config.yaml
color_jitter: 0.2
norm: "batchnorm"
widths: [64, 128, 192, 256]
blocks_per_level: 2
attention: true
max_precond_dim: 512
batch_size: 128
epochs: 10.9
final_lr_fraction: 0.01
Rows from block 4 of a small image colorization model, named by matrix and row number. Rows with one number belong to one channel. Each number is 200 + 30 x the weight over its row's rms, rounded and kept within 0 to 999. All counts start at 0. After the name is the row's rms in percent of the matrix's.
After each channel's rows are labels from the 100 images, of 14976, where the channel reaches its highest value: "responds to" is what is common among them; "lies over" is the class under the peak. Only what is clearly more common there than usual is listed. The data: Sentinel-2 satellite tiles (TerraMesh).
# convs0: first 3x3 conv (model.enc.2.0.convs.0.weight, 192x192x3x3, each kernel summed), inputs 0-191
# convs1: second 3x3 conv (model.enc.2.0.convs.1.weight, 192x192x3x3, transposed, each kernel summed), outputs 0-191

convs0.66,106,214,236,174,195,178,243,191,180,215,156,198,142,190,168,231,206,243,207,189,161,203,243,186,153,269,198,192,201,202,193,185,193,210,247,185,177,182,194,230,146,195,166,186,198,226,225,205,139,172,164,197,207,190,172,195,198,182,189,235,179,214,214,175,206,182,230,172,251,171,169,204,252,168,231,225,144,149,158,177,176,216,172,225,218,270,187,174,187,254,200,196,183,201,203,218,204,168,275,130,195,126,192,200,233,153,160,206,189,207,199,221,170,178,126,183,174,198,206,183,215,199,189,181,174,219,221,172,218,184,221,180,175,202,217,284,213,249,135,273,185,210,162,198,202,247,166,229,233,240,199,175,205,161,180,254,213,214,200,194,170,199,238,146,187,194,214,195,185,202,229,177,187,193,216,233,221,209,204,174,149,195,286,170,230,166,213,201,153,197,195,201,195
convs1.66,100,211,256,222,195,231,200,191,177,157,199,241,228,194,181,216,230,180,197,208,190,231,243,223,257,233,243,214,237,221,229,201,229,175,260,221,203,205,208,140,263,157,231,167,216,182,186,192,193,218,194,200,184,207,234,227,204,242,162,186,228,151,160,193,165,224,176,169,189,234,217,211,191,209,213,194,208,219,199,160,206,197,192,221,120,207,190,223,197,165,188,215,186,239,221,165,195,227,140,173,222,187,221,226,141,198,229,172,213,163,201,186,149,173,135,230,196,160,235,207,211,211,185,220,176,240,223,227,197,194,263,275,210,208,248,150,227,218,214,184,237,142,189,207,243,144,213,227,151,269,171,203,206,225,206,167,182,207,192,210,119,185,205,208,196,190,205,177,196,220,185,202,154,215,188,187,217,216,143,211,238,171,166,275,170,222,239,178,185,233,224,234,256
responds to: water; main land cover: water
lies over: water

convs0.72,101,152,195,210,187,213,172,212,187,179,177,198,208,186,198,173,201,219,263,283,176,239,147,234,127,224,182,227,185,244,197,171,201,191,210,206,164,225,186,195,169,221,168,129,157,218,213,224,242,233,179,193,212,214,166,224,194,213,195,228,203,151,186,194,214,178,203,202,192,181,242,177,186,217,238,198,218,220,157,159,168,172,211,170,224,183,215,214,239,138,187,190,209,226,193,195,146,207,214,177,231,212,231,167,247,199,201,173,214,178,168,209,240,175,211,216,221,201,207,242,130,184,214,150,192,173,166,200,193,221,219,252,181,203,183,245,244,230,171,265,210,186,190,216,218,180,168,218,248,159,239,192,175,235,247,266,113,174,218,170,196,167,162,182,213,210,207,183,195,229,161,164,193,167,179,223,195,246,207,181,211,210,270,168,194,279,248,207,248,173,235,223,198
convs1.72,107,193,227,178,201,167,219,187,202,180,198,165,261,177,199,264,229,205,280,153,154,211,230,213,178,206,171,153,233,220,210,228,207,188,256,174,231,208,211,196,174,156,213,210,230,216,210,178,147,216,176,164,138,231,212,197,155,151,158,178,173,217,178,215,142,162,265,207,222,209,236,150,229,196,140,147,197,185,177,187,152,189,145,235,200,183,182,159,244,247,237,200,216,177,196,215,277,155,206,187,156,188,208,234,170,225,211,188,189,217,206,218,180,186,187,206,140,215,264,224,184,201,195,213,226,181,210,226,228,188,223,224,163,158,184,181,164,207,206,229,173,233,245,217,193,219,181,214,211,210,206,214,266,191,238,175,241,140,233,185,230,221,238,219,234,183,191,222,231,211,163,159,234,191,176,198,205,213,226,202,231,217,169,269,169,216,189,199,165,233,227,190,209
responds to: clouds; snow or ice; main land cover: snow or ice
lies over: clouds; snow or ice

convs0.185,098,241,192,167,237,251,193,168,190,193,207,192,234,157,198,199,252,192,174,225,170,199,200,195,163,242,195,224,137,183,183,227,128,199,251,172,199,149,201,222,151,117,177,182,162,155,219,200,147,205,192,177,185,166,276,223,156,230,243,212,176,202,195,222,181,146,149,221,226,246,224,196,211,220,226,175,220,168,176,227,231,176,192,199,257,212,180,137,214,232,182,190,168,195,204,183,194,155,177,269,156,240,183,175,204,194,165,248,200,209,212,218,165,217,199,241,259,220,210,220,195,158,209,238,197,191,207,258,209,191,193,178,221,175,155,235,202,280,212,226,193,214,191,177,183,203,223,178,185,208,179,214,201,198,207,169,147,165,220,182,197,243,205,200,207,217,260,157,236,231,187,207,181,279,185,222,246,222,162,219,206,200,248,213,219,207,192,174,198,206,223,191,231
convs1.185,105,164,172,217,191,201,173,172,172,232,209,178,228,197,197,223,166,202,215,145,237,167,165,242,254,216,220,116,186,223,220,218,211,196,219,214,272,195,226,169,249,253,206,216,187,238,204,160,230,196,244,218,220,213,198,181,200,242,156,161,182,184,200,199,228,235,260,155,207,202,198,188,216,228,171,230,179,229,218,134,167,209,213,222,178,235,182,238,172,219,127,200,224,209,190,180,191,210,220,193,175,186,186,207,228,245,244,165,157,201,150,165,174,258,174,186,101,176,151,216,172,213,234,190,177,191,176,130,207,186,216,209,174,226,227,206,147,199,202,180,188,213,181,169,146,202,249,226,169,205,161,144,209,186,194,199,250,209,194,198,195,144,229,194,154,221,233,179,214,218,197,221,209,237,170,188,166,202,169,203,206,202,190,213,228,261,181,208,163,199,163,136,198
responds to: water; flooded vegetation
lies over: water

convs0.127,103,166,199,163,292,204,157,230,151,208,209,201,186,194,190,180,220,196,150,203,185,203,237,182,135,150,210,211,236,181,191,210,166,169,176,174,207,224,224,140,187,173,175,197,187,187,299,180,165,160,169,205,213,238,131,175,201,136,163,227,250,197,167,219,198,185,165,269,205,193,204,200,177,203,165,112,188,235,144,161,185,195,197,161,163,228,195,143,202,192,212,179,179,211,186,188,230,161,209,142,222,184,209,212,162,191,199,198,206,156,242,196,202,219,189,184,179,205,173,156,198,212,186,202,190,185,160,195,171,205,205,149,250,202,210,199,159,222,181,211,265,236,153,172,251,203,187,176,252,218,159,193,198,183,196,235,173,213,194,227,206,192,177,244,179,160,165,202,197,202,163,224,183,227,241,177,224,227,193,198,222,188,210,167,188,199,218,179,136,195,237,148,193
convs1.127,103,171,175,182,173,246,208,182,175,163,148,162,153,157,236,197,186,174,178,216,188,242,169,193,181,183,182,219,271,207,227,237,206,232,143,166,204,224,177,176,176,228,199,154,223,209,153,237,222,168,197,159,204,218,245,183,216,221,179,218,149,164,169,226,172,230,191,221,196,181,174,195,269,199,199,178,173,206,252,183,193,191,152,173,213,186,208,204,217,171,234,223,174,243,257,194,172,203,163,215,182,248,191,206,167,234,153,209,222,245,190,172,174,185,233,156,229,158,181,184,125,162,177,246,197,236,231,220,160,220,226,173,160,192,248,224,211,198,190,216,174,215,186,234,251,201,162,142,194,224,189,221,159,215,150,194,193,167,213,182,204,193,216,212,155,201,230,145,192,215,186,160,160,169,169,221,185,230,186,181,120,222,169,171,250,145,222,210,179,190,255,205,212
responds to: clouds; main land cover: trees
lies over: clouds

convs0.106,109,189,198,227,163,222,262,186,193,244,212,177,196,181,189,167,190,129,158,190,199,175,216,227,162,203,178,181,184,240,191,242,204,271,143,204,227,217,203,223,212,196,208,221,202,177,239,226,187,232,253,194,184,191,246,188,186,162,206,221,224,169,194,212,196,135,162,192,203,180,212,227,183,217,137,227,185,199,221,195,197,200,240,195,163,162,200,216,219,196,174,224,243,130,211,195,174,202,137,221,219,227,210,247,193,195,145,190,214,178,191,196,221,161,227,233,204,235,202,189,166,221,237,153,167,194,173,206,210,244,278,251,224,224,202,188,216,212,220,219,189,162,187,173,227,219,197,206,199,198,269,168,223,139,264,185,150,250,225,213,83,217,240,208,202,209,226,161,182,206,208,214,179,242,172,194,224,162,211,195,143,202,231,227,248,159,202,171,167,219,194,224,182
convs1.106,120,211,229,211,200,219,184,225,209,155,209,236,227,181,213,216,198,246,158,184,202,168,192,196,211,227,192,166,224,194,195,219,235,241,234,188,185,219,209,186,236,146,158,184,181,211,185,181,181,185,268,143,211,228,183,167,217,215,163,209,183,174,207,201,209,212,228,186,209,157,208,177,230,190,185,164,153,159,208,219,197,172,226,179,185,186,177,157,178,209,187,184,253,189,200,207,213,198,210,163,197,139,208,137,167,207,234,147,198,168,202,169,246,210,219,286,250,189,173,205,223,194,240,171,215,221,197,220,186,173,208,170,231,170,221,237,200,182,179,177,158,261,204,212,158,209,227,265,161,227,212,249,123,227,263,231,185,205,223,203,196,163,97,239,205,221,217,179,176,223,145,163,242,200,174,189,192,174,183,184,177,226,179,102,214,251,182,180,188,161,166,186,197
responds to: clouds; snow or ice; main land cover: snow or ice
lies over: clouds; snow or ice

convs0.58,094,192,155,200,202,129,218,183,174,211,180,219,199,194,193,211,225,187,166,237,188,165,242,186,201,181,207,238,210,177,198,160,175,284,162,179,205,194,228,250,187,188,200,190,184,181,252,197,163,215,181,182,172,208,272,226,144,183,234,239,177,197,146,198,144,175,200,198,205,228,187,215,169,208,223,172,157,203,137,169,188,210,198,227,201,161,192,159,198,172,141,210,176,236,166,237,194,149,170,197,173,191,159,190,245,189,197,224,155,163,228,196,192,207,224,167,237,178,179,244,191,184,192,205,191,172,284,125,158,217,237,238,179,181,175,199,212,186,143,285,218,174,204,239,218,233,212,208,196,228,227,179,215,216,237,123,174,201,190,210,201,229,250,171,139,195,175,154,199,236,169,186,182,236,203,185,185,242,208,182,178,186,164,237,166,200,187,191,224,192,202,197,256
convs1.58,098,175,159,195,292,221,163,181,214,264,226,270,202,209,167,171,152,195,210,214,205,202,223,250,188,184,217,169,221,221,212,215,217,167,173,208,212,206,229,177,172,185,166,219,211,220,195,191,176,194,233,177,167,237,259,201,188,156,151,179,187,234,149,241,216,212,218,195,169,224,232,215,235,182,213,207,210,180,247,192,203,172,202,160,249,159,204,217,221,197,223,231,213,239,168,266,183,238,145,235,231,206,210,175,222,206,220,215,203,210,195,175,118,249,234,208,174,217,199,194,154,232,211,176,233,200,220,203,230,172,215,220,233,142,198,210,191,173,229,218,216,219,211,193,138,194,190,211,225,237,208,265,179,107,182,254,204,186,186,206,261,184,170,194,190,227,201,238,168,118,211,195,174,156,192,232,238,169,220,196,210,195,236,204,226,230,209,197,175,199,182,159,141
responds to: built area; snow or ice; main land cover: built area
lies over: built area

convs0.142,092,247,186,221,224,202,204,188,186,225,251,209,204,194,194,178,203,173,249,229,263,178,204,130,245,249,200,186,181,205,239,193,231,202,208,242,231,223,207,186,196,176,171,193,224,219,163,182,211,188,187,186,212,246,179,216,238,218,172,269,195,219,183,157,188,163,209,157,196,177,222,247,154,224,200,230,198,214,196,206,173,188,183,233,227,157,168,234,226,204,194,209,197,289,220,207,210,237,210,156,191,156,234,193,174,158,207,201,216,190,181,226,165,231,249,216,200,160,262,162,221,201,164,164,226,256,214,243,206,229,172,168,210,177,190,212,162,139,158,201,262,221,181,186,227,207,179,238,194,211,195,205,177,178,117,219,250,252,204,208,190,190,256,164,153,192,181,214,131,243,227,180,167,192,210,198,223,167,260,195,239,242,178,231,162,222,237,250,187,217,175,202,179
convs1.142,110,229,230,219,218,226,165,199,217,263,211,195,218,212,185,194,214,204,174,138,238,238,250,199,243,155,212,229,177,207,267,220,246,155,247,174,202,210,222,179,212,282,184,198,161,207,174,192,228,219,167,204,213,225,208,211,213,199,133,261,214,165,130,215,171,178,173,236,171,172,172,212,243,212,200,240,212,262,187,220,201,224,220,230,210,206,212,206,228,198,180,197,178,174,178,209,187,181,222,185,174,171,192,221,195,193,202,239,198,155,184,211,194,143,146,144,174,198,228,207,197,160,207,207,241,204,193,240,224,201,180,241,228,295,205,191,217,202,281,191,211,113,190,243,195,155,214,215,197,156,246,202,241,210,230,197,236,225,174,281,190,188,200,217,143,228,191,190,202,224,212,221,187,221,161,222,160,233,174,204,241,214,230,210,210,195,223,187,178,186,215,207,234
responds to: snow or ice; main land cover: snow or ice
lies over: snow or ice

convs0.27,103,136,212,242,218,248,213,166,226,191,194,232,126,186,201,140,223,163,242,201,226,208,228,179,181,219,205,193,236,197,224,228,213,233,230,179,220,223,137,187,199,254,191,186,198,181,177,170,164,252,285,183,250,222,205,181,208,229,220,226,148,229,175,209,174,136,189,119,184,210,225,203,215,234,194,203,251,174,149,190,209,129,176,186,202,203,218,165,229,182,204,207,243,189,234,221,191,191,180,155,194,184,178,207,194,233,231,203,185,170,204,234,195,190,222,167,237,224,168,178,117,164,226,196,178,185,189,181,269,168,225,207,207,183,191,170,219,168,183,194,206,215,224,157,197,163,246,171,200,171,240,234,176,198,208,252,210,239,187,201,183,211,208,247,225,249,227,250,231,191,171,176,171,233,202,217,182,184,237,223,180,210,276,188,204,253,196,198,226,199,248,188,197
convs1.27,112,228,186,195,223,156,194,234,196,176,208,213,238,177,187,285,219,197,246,182,173,160,223,201,165,218,192,199,150,196,206,192,206,203,228,180,188,186,167,195,152,186,193,248,164,190,187,194,192,209,224,191,155,243,189,218,201,212,202,198,207,248,174,186,172,175,219,234,186,187,227,222,223,205,215,239,215,186,226,227,206,221,197,233,171,206,188,200,181,180,196,179,191,239,154,209,181,218,264,189,179,191,127,208,205,180,157,192,204,209,200,232,159,166,223,149,215,151,174,233,186,203,191,205,209,176,191,147,215,206,205,187,244,173,144,255,152,165,162,182,194,151,204,231,170,197,131,211,206,227,202,213,226,232,320,207,204,203,218,155,143,179,144,155,224,180,163,155,252,209,198,173,193,161,175,213,188,145,186,125,170,181,198,171,162,185,198,174,107,219,188,224,195
responds to: clouds
lies over: clouds

convs0.168,100,196,162,215,223,149,233,234,168,164,220,172,183,197,202,236,232,197,222,286,149,168,247,188,171,182,197,237,240,225,159,260,198,223,233,180,180,218,183,171,190,169,190,229,205,162,227,225,225,164,214,228,186,184,242,160,174,200,206,202,222,216,245,163,237,221,193,184,214,205,183,179,200,126,178,173,198,178,159,231,219,142,228,163,226,176,227,244,245,240,210,165,152,193,210,165,183,186,242,179,205,206,187,150,193,189,184,170,195,120,230,254,200,200,178,155,219,197,212,189,149,152,181,174,207,187,231,201,197,168,215,180,187,137,174,228,216,205,173,257,224,261,220,204,175,122,191,232,199,198,153,160,234,197,170,172,189,179,213,176,231,227,149,186,178,169,185,187,232,182,247,226,187,217,215,182,185,146,210,221,173,223,186,232,221,156,205,154,193,224,206,169,232
convs1.168,089,186,215,215,244,142,168,163,197,200,238,207,192,182,233,130,252,167,189,199,186,170,155,213,218,206,192,149,216,174,218,187,217,194,211,184,175,187,225,175,168,204,167,189,246,230,202,161,228,181,158,176,197,194,147,147,208,220,194,208,192,193,237,228,174,197,186,160,210,197,226,236,230,178,199,191,186,173,218,147,154,232,212,196,153,217,278,215,211,232,203,170,198,240,199,239,161,230,178,196,187,191,161,225,172,221,272,219,203,220,201,198,199,214,203,181,150,178,209,185,274,186,223,241,211,189,197,160,176,201,212,187,262,195,238,213,161,252,197,176,164,222,194,111,264,264,225,202,210,178,204,193,244,227,229,180,210,189,195,257,201,234,194,185,215,282,211,189,182,168,199,194,179,233,184,183,193,250,165,193,175,249,227,191,266,243,194,227,219,147,201,246,186
responds to: water; main land cover: water
lies over: water

convs0.94,100,206,265,166,232,208,169,202,163,178,184,198,214,249,201,158,159,228,192,263,172,180,183,183,178,218,183,196,204,214,179,199,184,183,196,201,194,188,198,173,149,221,219,167,263,172,207,214,204,184,159,285,196,197,221,286,237,252,221,154,189,242,148,185,214,210,191,239,179,211,152,200,233,240,157,184,260,198,133,190,176,153,250,155,203,147,208,186,176,165,205,193,187,243,158,204,253,154,182,185,193,196,220,176,194,196,163,171,184,181,166,182,257,161,181,178,207,183,171,178,213,191,156,175,208,245,203,192,240,218,210,178,195,180,222,186,240,157,187,190,156,173,197,187,205,156,200,158,215,234,191,181,176,146,200,169,233,197,202,191,193,165,238,180,185,214,133,235,197,216,158,202,234,227,214,216,156,207,182,178,178,173,153,213,165,143,162,176,178,215,238,154,216
convs1.94,100,225,176,162,175,174,190,179,188,202,175,262,197,200,189,169,208,125,243,228,223,228,212,245,188,226,232,225,218,210,171,239,154,206,226,175,168,193,179,231,206,218,238,159,178,226,212,191,190,212,217,173,200,200,174,168,197,136,205,179,246,128,173,209,180,211,175,214,226,176,184,215,221,174,181,167,168,199,270,244,178,218,192,182,165,195,190,245,277,177,200,214,190,182,247,225,170,182,179,267,189,175,202,149,223,143,189,229,206,218,204,174,168,237,239,180,194,194,236,222,253,175,223,205,222,176,163,182,210,204,245,206,177,231,206,163,148,248,244,199,226,212,237,235,193,200,221,145,212,176,243,168,187,216,139,239,213,190,259,225,186,240,252,244,256,196,220,154,199,179,197,166,219,226,216,170,259,209,174,190,188,175,216,239,225,207,165,227,243,198,166,240,197
responds to: snow or ice; main land cover: snow or ice
lies over: snow or ice

convs0.118,108,233,174,160,203,177,206,197,223,178,204,193,170,145,160,137,225,227,134,175,194,198,237,240,155,204,215,215,219,178,187,222,231,220,150,178,206,211,217,237,185,195,211,223,228,137,223,217,182,231,287,194,173,269,165,156,230,198,245,162,205,201,173,167,177,230,186,149,198,232,223,228,172,214,129,247,211,223,171,230,216,163,195,233,186,179,164,203,145,175,141,193,180,221,233,214,195,194,187,167,228,250,174,236,120,233,218,149,192,169,194,242,224,171,190,186,209,198,195,183,250,214,230,174,158,178,199,215,174,211,198,231,211,167,196,224,197,142,184,231,193,178,235,177,205,213,226,225,226,253,258,236,240,211,209,194,168,198,188,221,188,186,115,185,173,261,207,208,173,208,259,213,213,204,209,194,218,173,204,194,228,214,172,182,228,197,227,200,225,156,205,217,175
convs1.118,105,155,163,225,201,220,153,229,248,187,197,227,266,219,197,248,201,220,221,185,208,232,186,181,194,195,188,213,215,204,174,215,174,217,250,236,246,209,168,181,200,188,179,133,201,239,221,155,208,226,201,166,194,246,223,182,202,248,237,188,126,177,194,237,219,201,144,181,222,191,122,163,217,152,201,209,170,232,192,225,122,216,222,147,213,201,218,258,146,217,186,225,253,222,167,215,222,205,186,259,212,139,200,191,206,159,228,169,250,185,194,185,193,167,192,236,196,222,191,230,205,171,257,217,203,229,179,195,218,209,210,175,220,228,255,199,192,217,171,200,132,207,229,171,137,239,201,191,172,183,178,212,162,209,297,217,212,213,210,191,228,191,193,199,172,202,145,209,219,250,199,160,195,219,237,224,194,200,228,199,165,164,236,192,182,218,210,206,251,169,181,182,220
responds to: clouds
lies over: clouds

convs0.144,094,199,209,207,237,239,184,179,197,172,190,201,190,179,174,189,186,155,266,199,174,199,239,244,206,174,199,156,171,195,150,168,195,205,181,166,171,175,193,150,195,209,185,245,176,175,206,194,234,244,169,198,193,139,186,214,182,234,201,177,260,173,197,198,193,147,181,222,181,204,175,140,186,190,215,242,269,253,193,215,200,222,226,227,178,176,219,191,206,132,199,161,268,199,153,251,185,167,144,248,220,151,163,234,210,196,214,141,182,231,205,238,229,162,227,229,204,195,162,192,198,163,223,153,230,170,181,243,234,254,208,207,204,207,174,179,167,205,171,197,159,141,170,152,182,154,221,149,209,227,189,183,190,182,264,201,172,189,163,179,202,210,186,144,211,195,186,172,214,215,145,190,136,172,178,211,175,208,238,168,244,188,162,220,219,238,187,183,189,172,195,152,213
convs1.144,091,167,138,226,225,238,190,184,154,230,150,215,248,176,209,206,203,222,198,213,207,171,157,192,187,190,194,173,225,139,167,215,169,206,177,139,267,210,211,222,197,230,208,224,211,194,189,162,199,154,195,181,244,222,204,181,244,173,170,253,175,176,176,241,212,208,228,223,245,250,199,208,167,208,217,229,162,194,160,245,200,198,197,223,250,144,169,197,202,250,233,201,212,191,205,224,240,247,273,220,203,241,157,211,170,200,182,173,170,206,182,221,248,179,269,198,205,257,174,189,209,214,147,215,193,218,244,175,240,204,172,176,252,171,242,231,256,164,200,184,212,230,188,232,131,204,216,155,186,205,153,186,178,223,228,204,169,182,222,214,193,221,160,222,220,191,155,245,206,178,154,186,267,215,191,178,179,225,222,170,174,181,207,231,233,217,174,239,181,244,227,173,231
responds to: built area; main land cover: built area
lies over: built area

convs0.32,094,218,201,183,179,130,175,168,192,240,206,200,221,214,182,184,177,178,164,245,168,212,156,186,220,168,222,226,200,219,191,189,191,207,184,180,178,212,178,179,214,150,152,186,186,185,221,215,217,233,137,174,163,153,202,186,197,186,175,176,215,207,165,212,197,188,194,218,173,241,167,118,234,121,259,189,191,156,193,202,204,220,216,188,224,181,227,219,192,201,143,157,159,160,172,202,242,218,200,129,216,198,171,203,190,126,211,218,230,176,174,229,209,244,220,181,231,157,199,211,226,198,147,208,226,265,221,233,208,211,226,211,275,172,177,247,121,191,204,224,178,182,184,230,232,227,202,198,179,272,198,212,169,238,155,213,182,148,221,167,170,186,154,168,221,231,185,182,261,184,156,166,178,185,190,162,230,183,215,174,192,177,240,194,180,205,150,215,198,174,196,190,241
convs1.32,099,191,262,198,207,223,189,194,185,234,227,145,169,122,217,178,235,243,195,198,212,186,176,210,187,187,174,175,204,186,161,155,192,155,254,197,235,197,230,198,214,216,206,224,189,179,131,195,216,168,232,173,203,206,209,232,246,193,192,173,184,167,209,125,238,168,209,155,213,213,190,224,147,232,209,207,144,238,201,187,193,151,210,163,216,205,137,171,236,232,217,243,231,208,200,163,201,221,175,234,224,237,213,263,223,270,191,212,156,231,224,163,190,208,185,188,190,207,208,205,202,223,243,221,168,214,189,245,160,158,194,204,211,190,228,193,200,250,235,288,215,225,238,194,234,195,176,215,218,191,218,189,218,142,243,186,188,235,222,165,256,220,186,186,167,161,196,169,193,154,169,205,210,196,145,233,248,176,225,174,230,204,239,179,249,144,175,228,236,191,182,219,170
responds to: clouds
lies over: clouds