Weights of a small image colorization model.
Model: 40-pixel images, arch unet, norm batchnorm, activation silu, widths [64, 128, 192, 256].
Training: 12300 steps, batches of 128.
Data: trained on Sentinel-2 satellite tiles (TerraMesh), 10.9 epochs.
Rows from block 4, named by matrix and row number. Rows with one number belong to one channel. Each number is 128 + 32 x the weight over its row's rms, rounded and kept within 0 to 255. All counts start at 0. Numbers have three digits each. After the name is the row's rms in percent of the matrix's.
# convs0: first 3x3 conv (model.enc.2.0.convs.0.weight, 192x192x3x3), inputs 96-101, a 3x3 kernel for each
# convs1: second 3x3 conv (model.enc.2.0.convs.1.weight, 192x192x3x3, transposed), outputs 96-101, a 3x3 kernel for each
convs0.90 097:120120146080112065166127111173179099129098112126094121162085170152078139108176145118146093145112106182187141096140158090113157170122140151116123108164108079118164
convs1.90 096:143116148145087139118121118120163111126117146157080098125143103091136130137175068138095097152162121062152148128114143095112112061079167127081130168142120123160133
convs0.91 094:154131156119149219079120145111208043092142128140094154129094141155087179100077131189105165138115096133109100171081148099138128115091089112132110090173134115130065
convs1.91 099:152173130128140133102128078120155092174151153143120167134171107114140045154108149166167111153209114139126123074151158131110110103150114124136086130121134104089171
convs0.92 089:091100118089152144140121199090137148146126092077171141055139122091185113095135127125131160119114136170158146108172142149141077033093038118127161145109122092085143
convs1.92 093:080099149143172159105143130112090180158124149056102152091106098165102158159170186101112056046118149137119118175103133203122105147166132114110133156134115110202160
convs0.93 095:141171106056132213125103089108134172176110127123116177146121116138154173123089130147155120123144196108056070150120172111123100193143108139133128105161149086092119
convs1.93 094:139144130114111121165138138109115114109126165122141154053118153048111057163137149154113123125095141111165199094084120181137104166139167173108057131105134110154160
convs0.94 099:063128089070155073072168184129115148108131094113159098136120154153117151071090111174100097151128098149157075153125091098140127131143131137152118204120115106112151
convs1.94 097:127111178103082109098155133117087100140122136128167087190200147174128116087176147101164156112097110133110133134076084131099160122118148105158134097117148141155106
convs0.95 089:110142143114136161133218171118089101063104121079115168138166153134168138166130109138103127132115113165128136141138150075127153151123155139072147109150192101201112
convs1.95 094:198136146131142183167179166102107156109163139099149129142135136108090109088102102061118153139168147100129143112144115118107167049079104199169110141119190178143141
convs0.96 106:117109133129128136199108128172083154113155049117102160088167118162132152088139172072125084066095134118151148111119134122156102082138126168117110133138090099144136
convs1.96 106:116123098060100136131119102159110103130083134137127067144123189140146079132061150093148121111099163170086174099096111176114133148112112121134098158152112099122064
convs0.97 085:126119107114066129126137146132149068124136118167088106107166131152107179162146159087130116185089119096103129100096103144114083142139100142118114137135151097123157
convs1.97 087:061143102108139105153099083120162140124167108161101100170123181048106080117099158142109148135136116111137142205130132115140153139124129139199115132172138087145145
convs0.98 092:168132066153128140121177165103152133158195130150120143090102056188134183109121102138098116101178103102109136152081132101121134129108052136112106093158166111125111
convs1.98 096:113125154157143153142157105137152116133108156122196141139108150085143134135090116132156071136144159227054156163171148141120083135139144127090090105049117148117137
convs0.99 099:117157163148098123094150115105123174096063103120149110112101112119124104128133196119101182102123098158096149111190145046119121170115118115143155064127128119137135
convs1.99 101:137146081131190147125090118135150136115199159074127107131079136113109125133123069136136079152114113090104181173137047136156144114147175050124157119179169112164170
convs0.100 104:147149119103141078163183156127175120090154123119111096165152181145119132092146120109129119111133098106127173150121171102103161151140135120088159108140161090155171
convs1.100 106:097195099164134105121185146163127146158163115135128123145124154135104144083139130161114089124116103140113140143124208097132123101085125081102144104080209164158142
convs0.101 101:129182151097087128123077039108081100118100185072129179088144168108132130111131094112086132127091149088107131092134115145132145122085150082117122181135153149123102
convs1.101 096:185090144109130128116096153123163101123135151137123173115129153062110100101158133066175144123137068075158101087149140107169090073120133151100161136128142120171168
convs0.102 095:066071136123077149140130167062172110091144153145062060117144104176112208134127144109113117131127122105093125108076167132176132131147094162111175089137160139134111
convs1.102 101:134116142101170118125157175145155106129077100103081092205098083061143156158097145103124154130070182124126102175122106145079158152184128156147166058118082113118112
convs0.103 091:125173105153136207124104139135083135115095136093160073148105103087021131125086097143085105086110148152149078106056149123062090082095174150132159114126110152141129
convs1.103 099:126147150000142147100077179133079129155122146110180143115108075172222160126105129121108116083144122104150100145098112167114144134167178162157091134111147132107133
convs0.104 079:126135141160129125124096142088075122110086148102183138145116129140169098106093147172162135130095134126106072122181099117100167143153126117106136108090105112098157
convs1.104 097:066120135110100083128145132101129115139150122136171155161135145157157137164151112113127059134124092120128094083091069076146159126099143107111104087127098117110119
convs0.105 096:145101109139125111183132129081150106148082200189125131129162119142152070122112199145139177056068128127122080139100090193099102202140125132146140092143049184132111
convs1.105 097:143105096113146157090098186129124060062153123128098180102095133136169114069167196143131124136126155091089144130087101151093071149116150123125149123163121130127163
convs0.106 108:159136116151095118165094125115057114049131142142072128154123149161179083102143123137170119089105206149130108140148109190133159192097070117173140139145092134150096
convs1.106 109:123138124134105146126120130155138185094107141122119124211091096113072130053159103143113130092110182131132107120108131183091064115030106117128105142141111177116142
convs0.107 105:141111151108138137133177148057206100173140131155136167112177119095106095129148165108086136129111061090125193112157120106148106125154094099177162148105132151134108
convs1.107 103:111142119112108142119113109167181091103148136162105198119131163105156161045119249053136122147107121084145114146156167096160081185096091157149108109177131123110147
convs0.108 114:175160136099113107166101134155091108034195161128168109147166081114082095086048121167096104134143101100072162087186160127118133167129155119190120091076105169063109
convs1.108 111:121104122089133128186145064149072179122080128102134097221123151063120201146110129141146133091151101135157134112162135098162136123145172094169121121064164152101158
convs0.109 088:164140116115180158156204132113112114155106075106146127139118104155139123106183103115180084153158124147125126108146078169175110114161144210198116093114130077111084
convs1.109 095:108071120110153155156083109061078093142127093122141107137086173158088156120140156062084169110132137209113185138124148112109117121119136134099108146096127102118071
convs0.110 121:159089149127122151157098094119121145126152138101139214105163096118160142146156053141097223110165076096195122152146185110159140113141053188134188125063203089090090
convs1.110 114:168138100147111192163139122074119130091122107130119161194078132105103164116117193143124160209107141123132081225161180155176189064091111146087121106126096135185097
convs0.111 100:147120162186120137165117087104129148159123097169151127127130078104164137155157168158180152122151113080068114136138120117102164098121084148219138176117128099063112
convs1.111 101:110128131155156123111152152150125119088096112113104128080048110106086113148115126115131103140101135093080149186090108124172138137160151127140112088181193113078135
convs0.112 093:083145210126139137078141158156178115187123060077069161135135089122152112151134143103099103185061124122126101122134091086136164083175127127089108103109113092074080
convs1.112 100:130159156170122169155127133125138177137129077135112086142096116120130092122162132159167119126153082146127100149161182127190166069130150114136177134151152124202114
convs0.113 099:113100126092115113112098146120117187151121110128118189131144160049062109113107142133152137131148137159149120134141142112159118160108111154152164073042171109104108
convs1.113 098:080140121092127144147131081128091148150107087102150080157105116092109164152128194177115116165185099144099153161125141130123119108160122148100176084111162065151115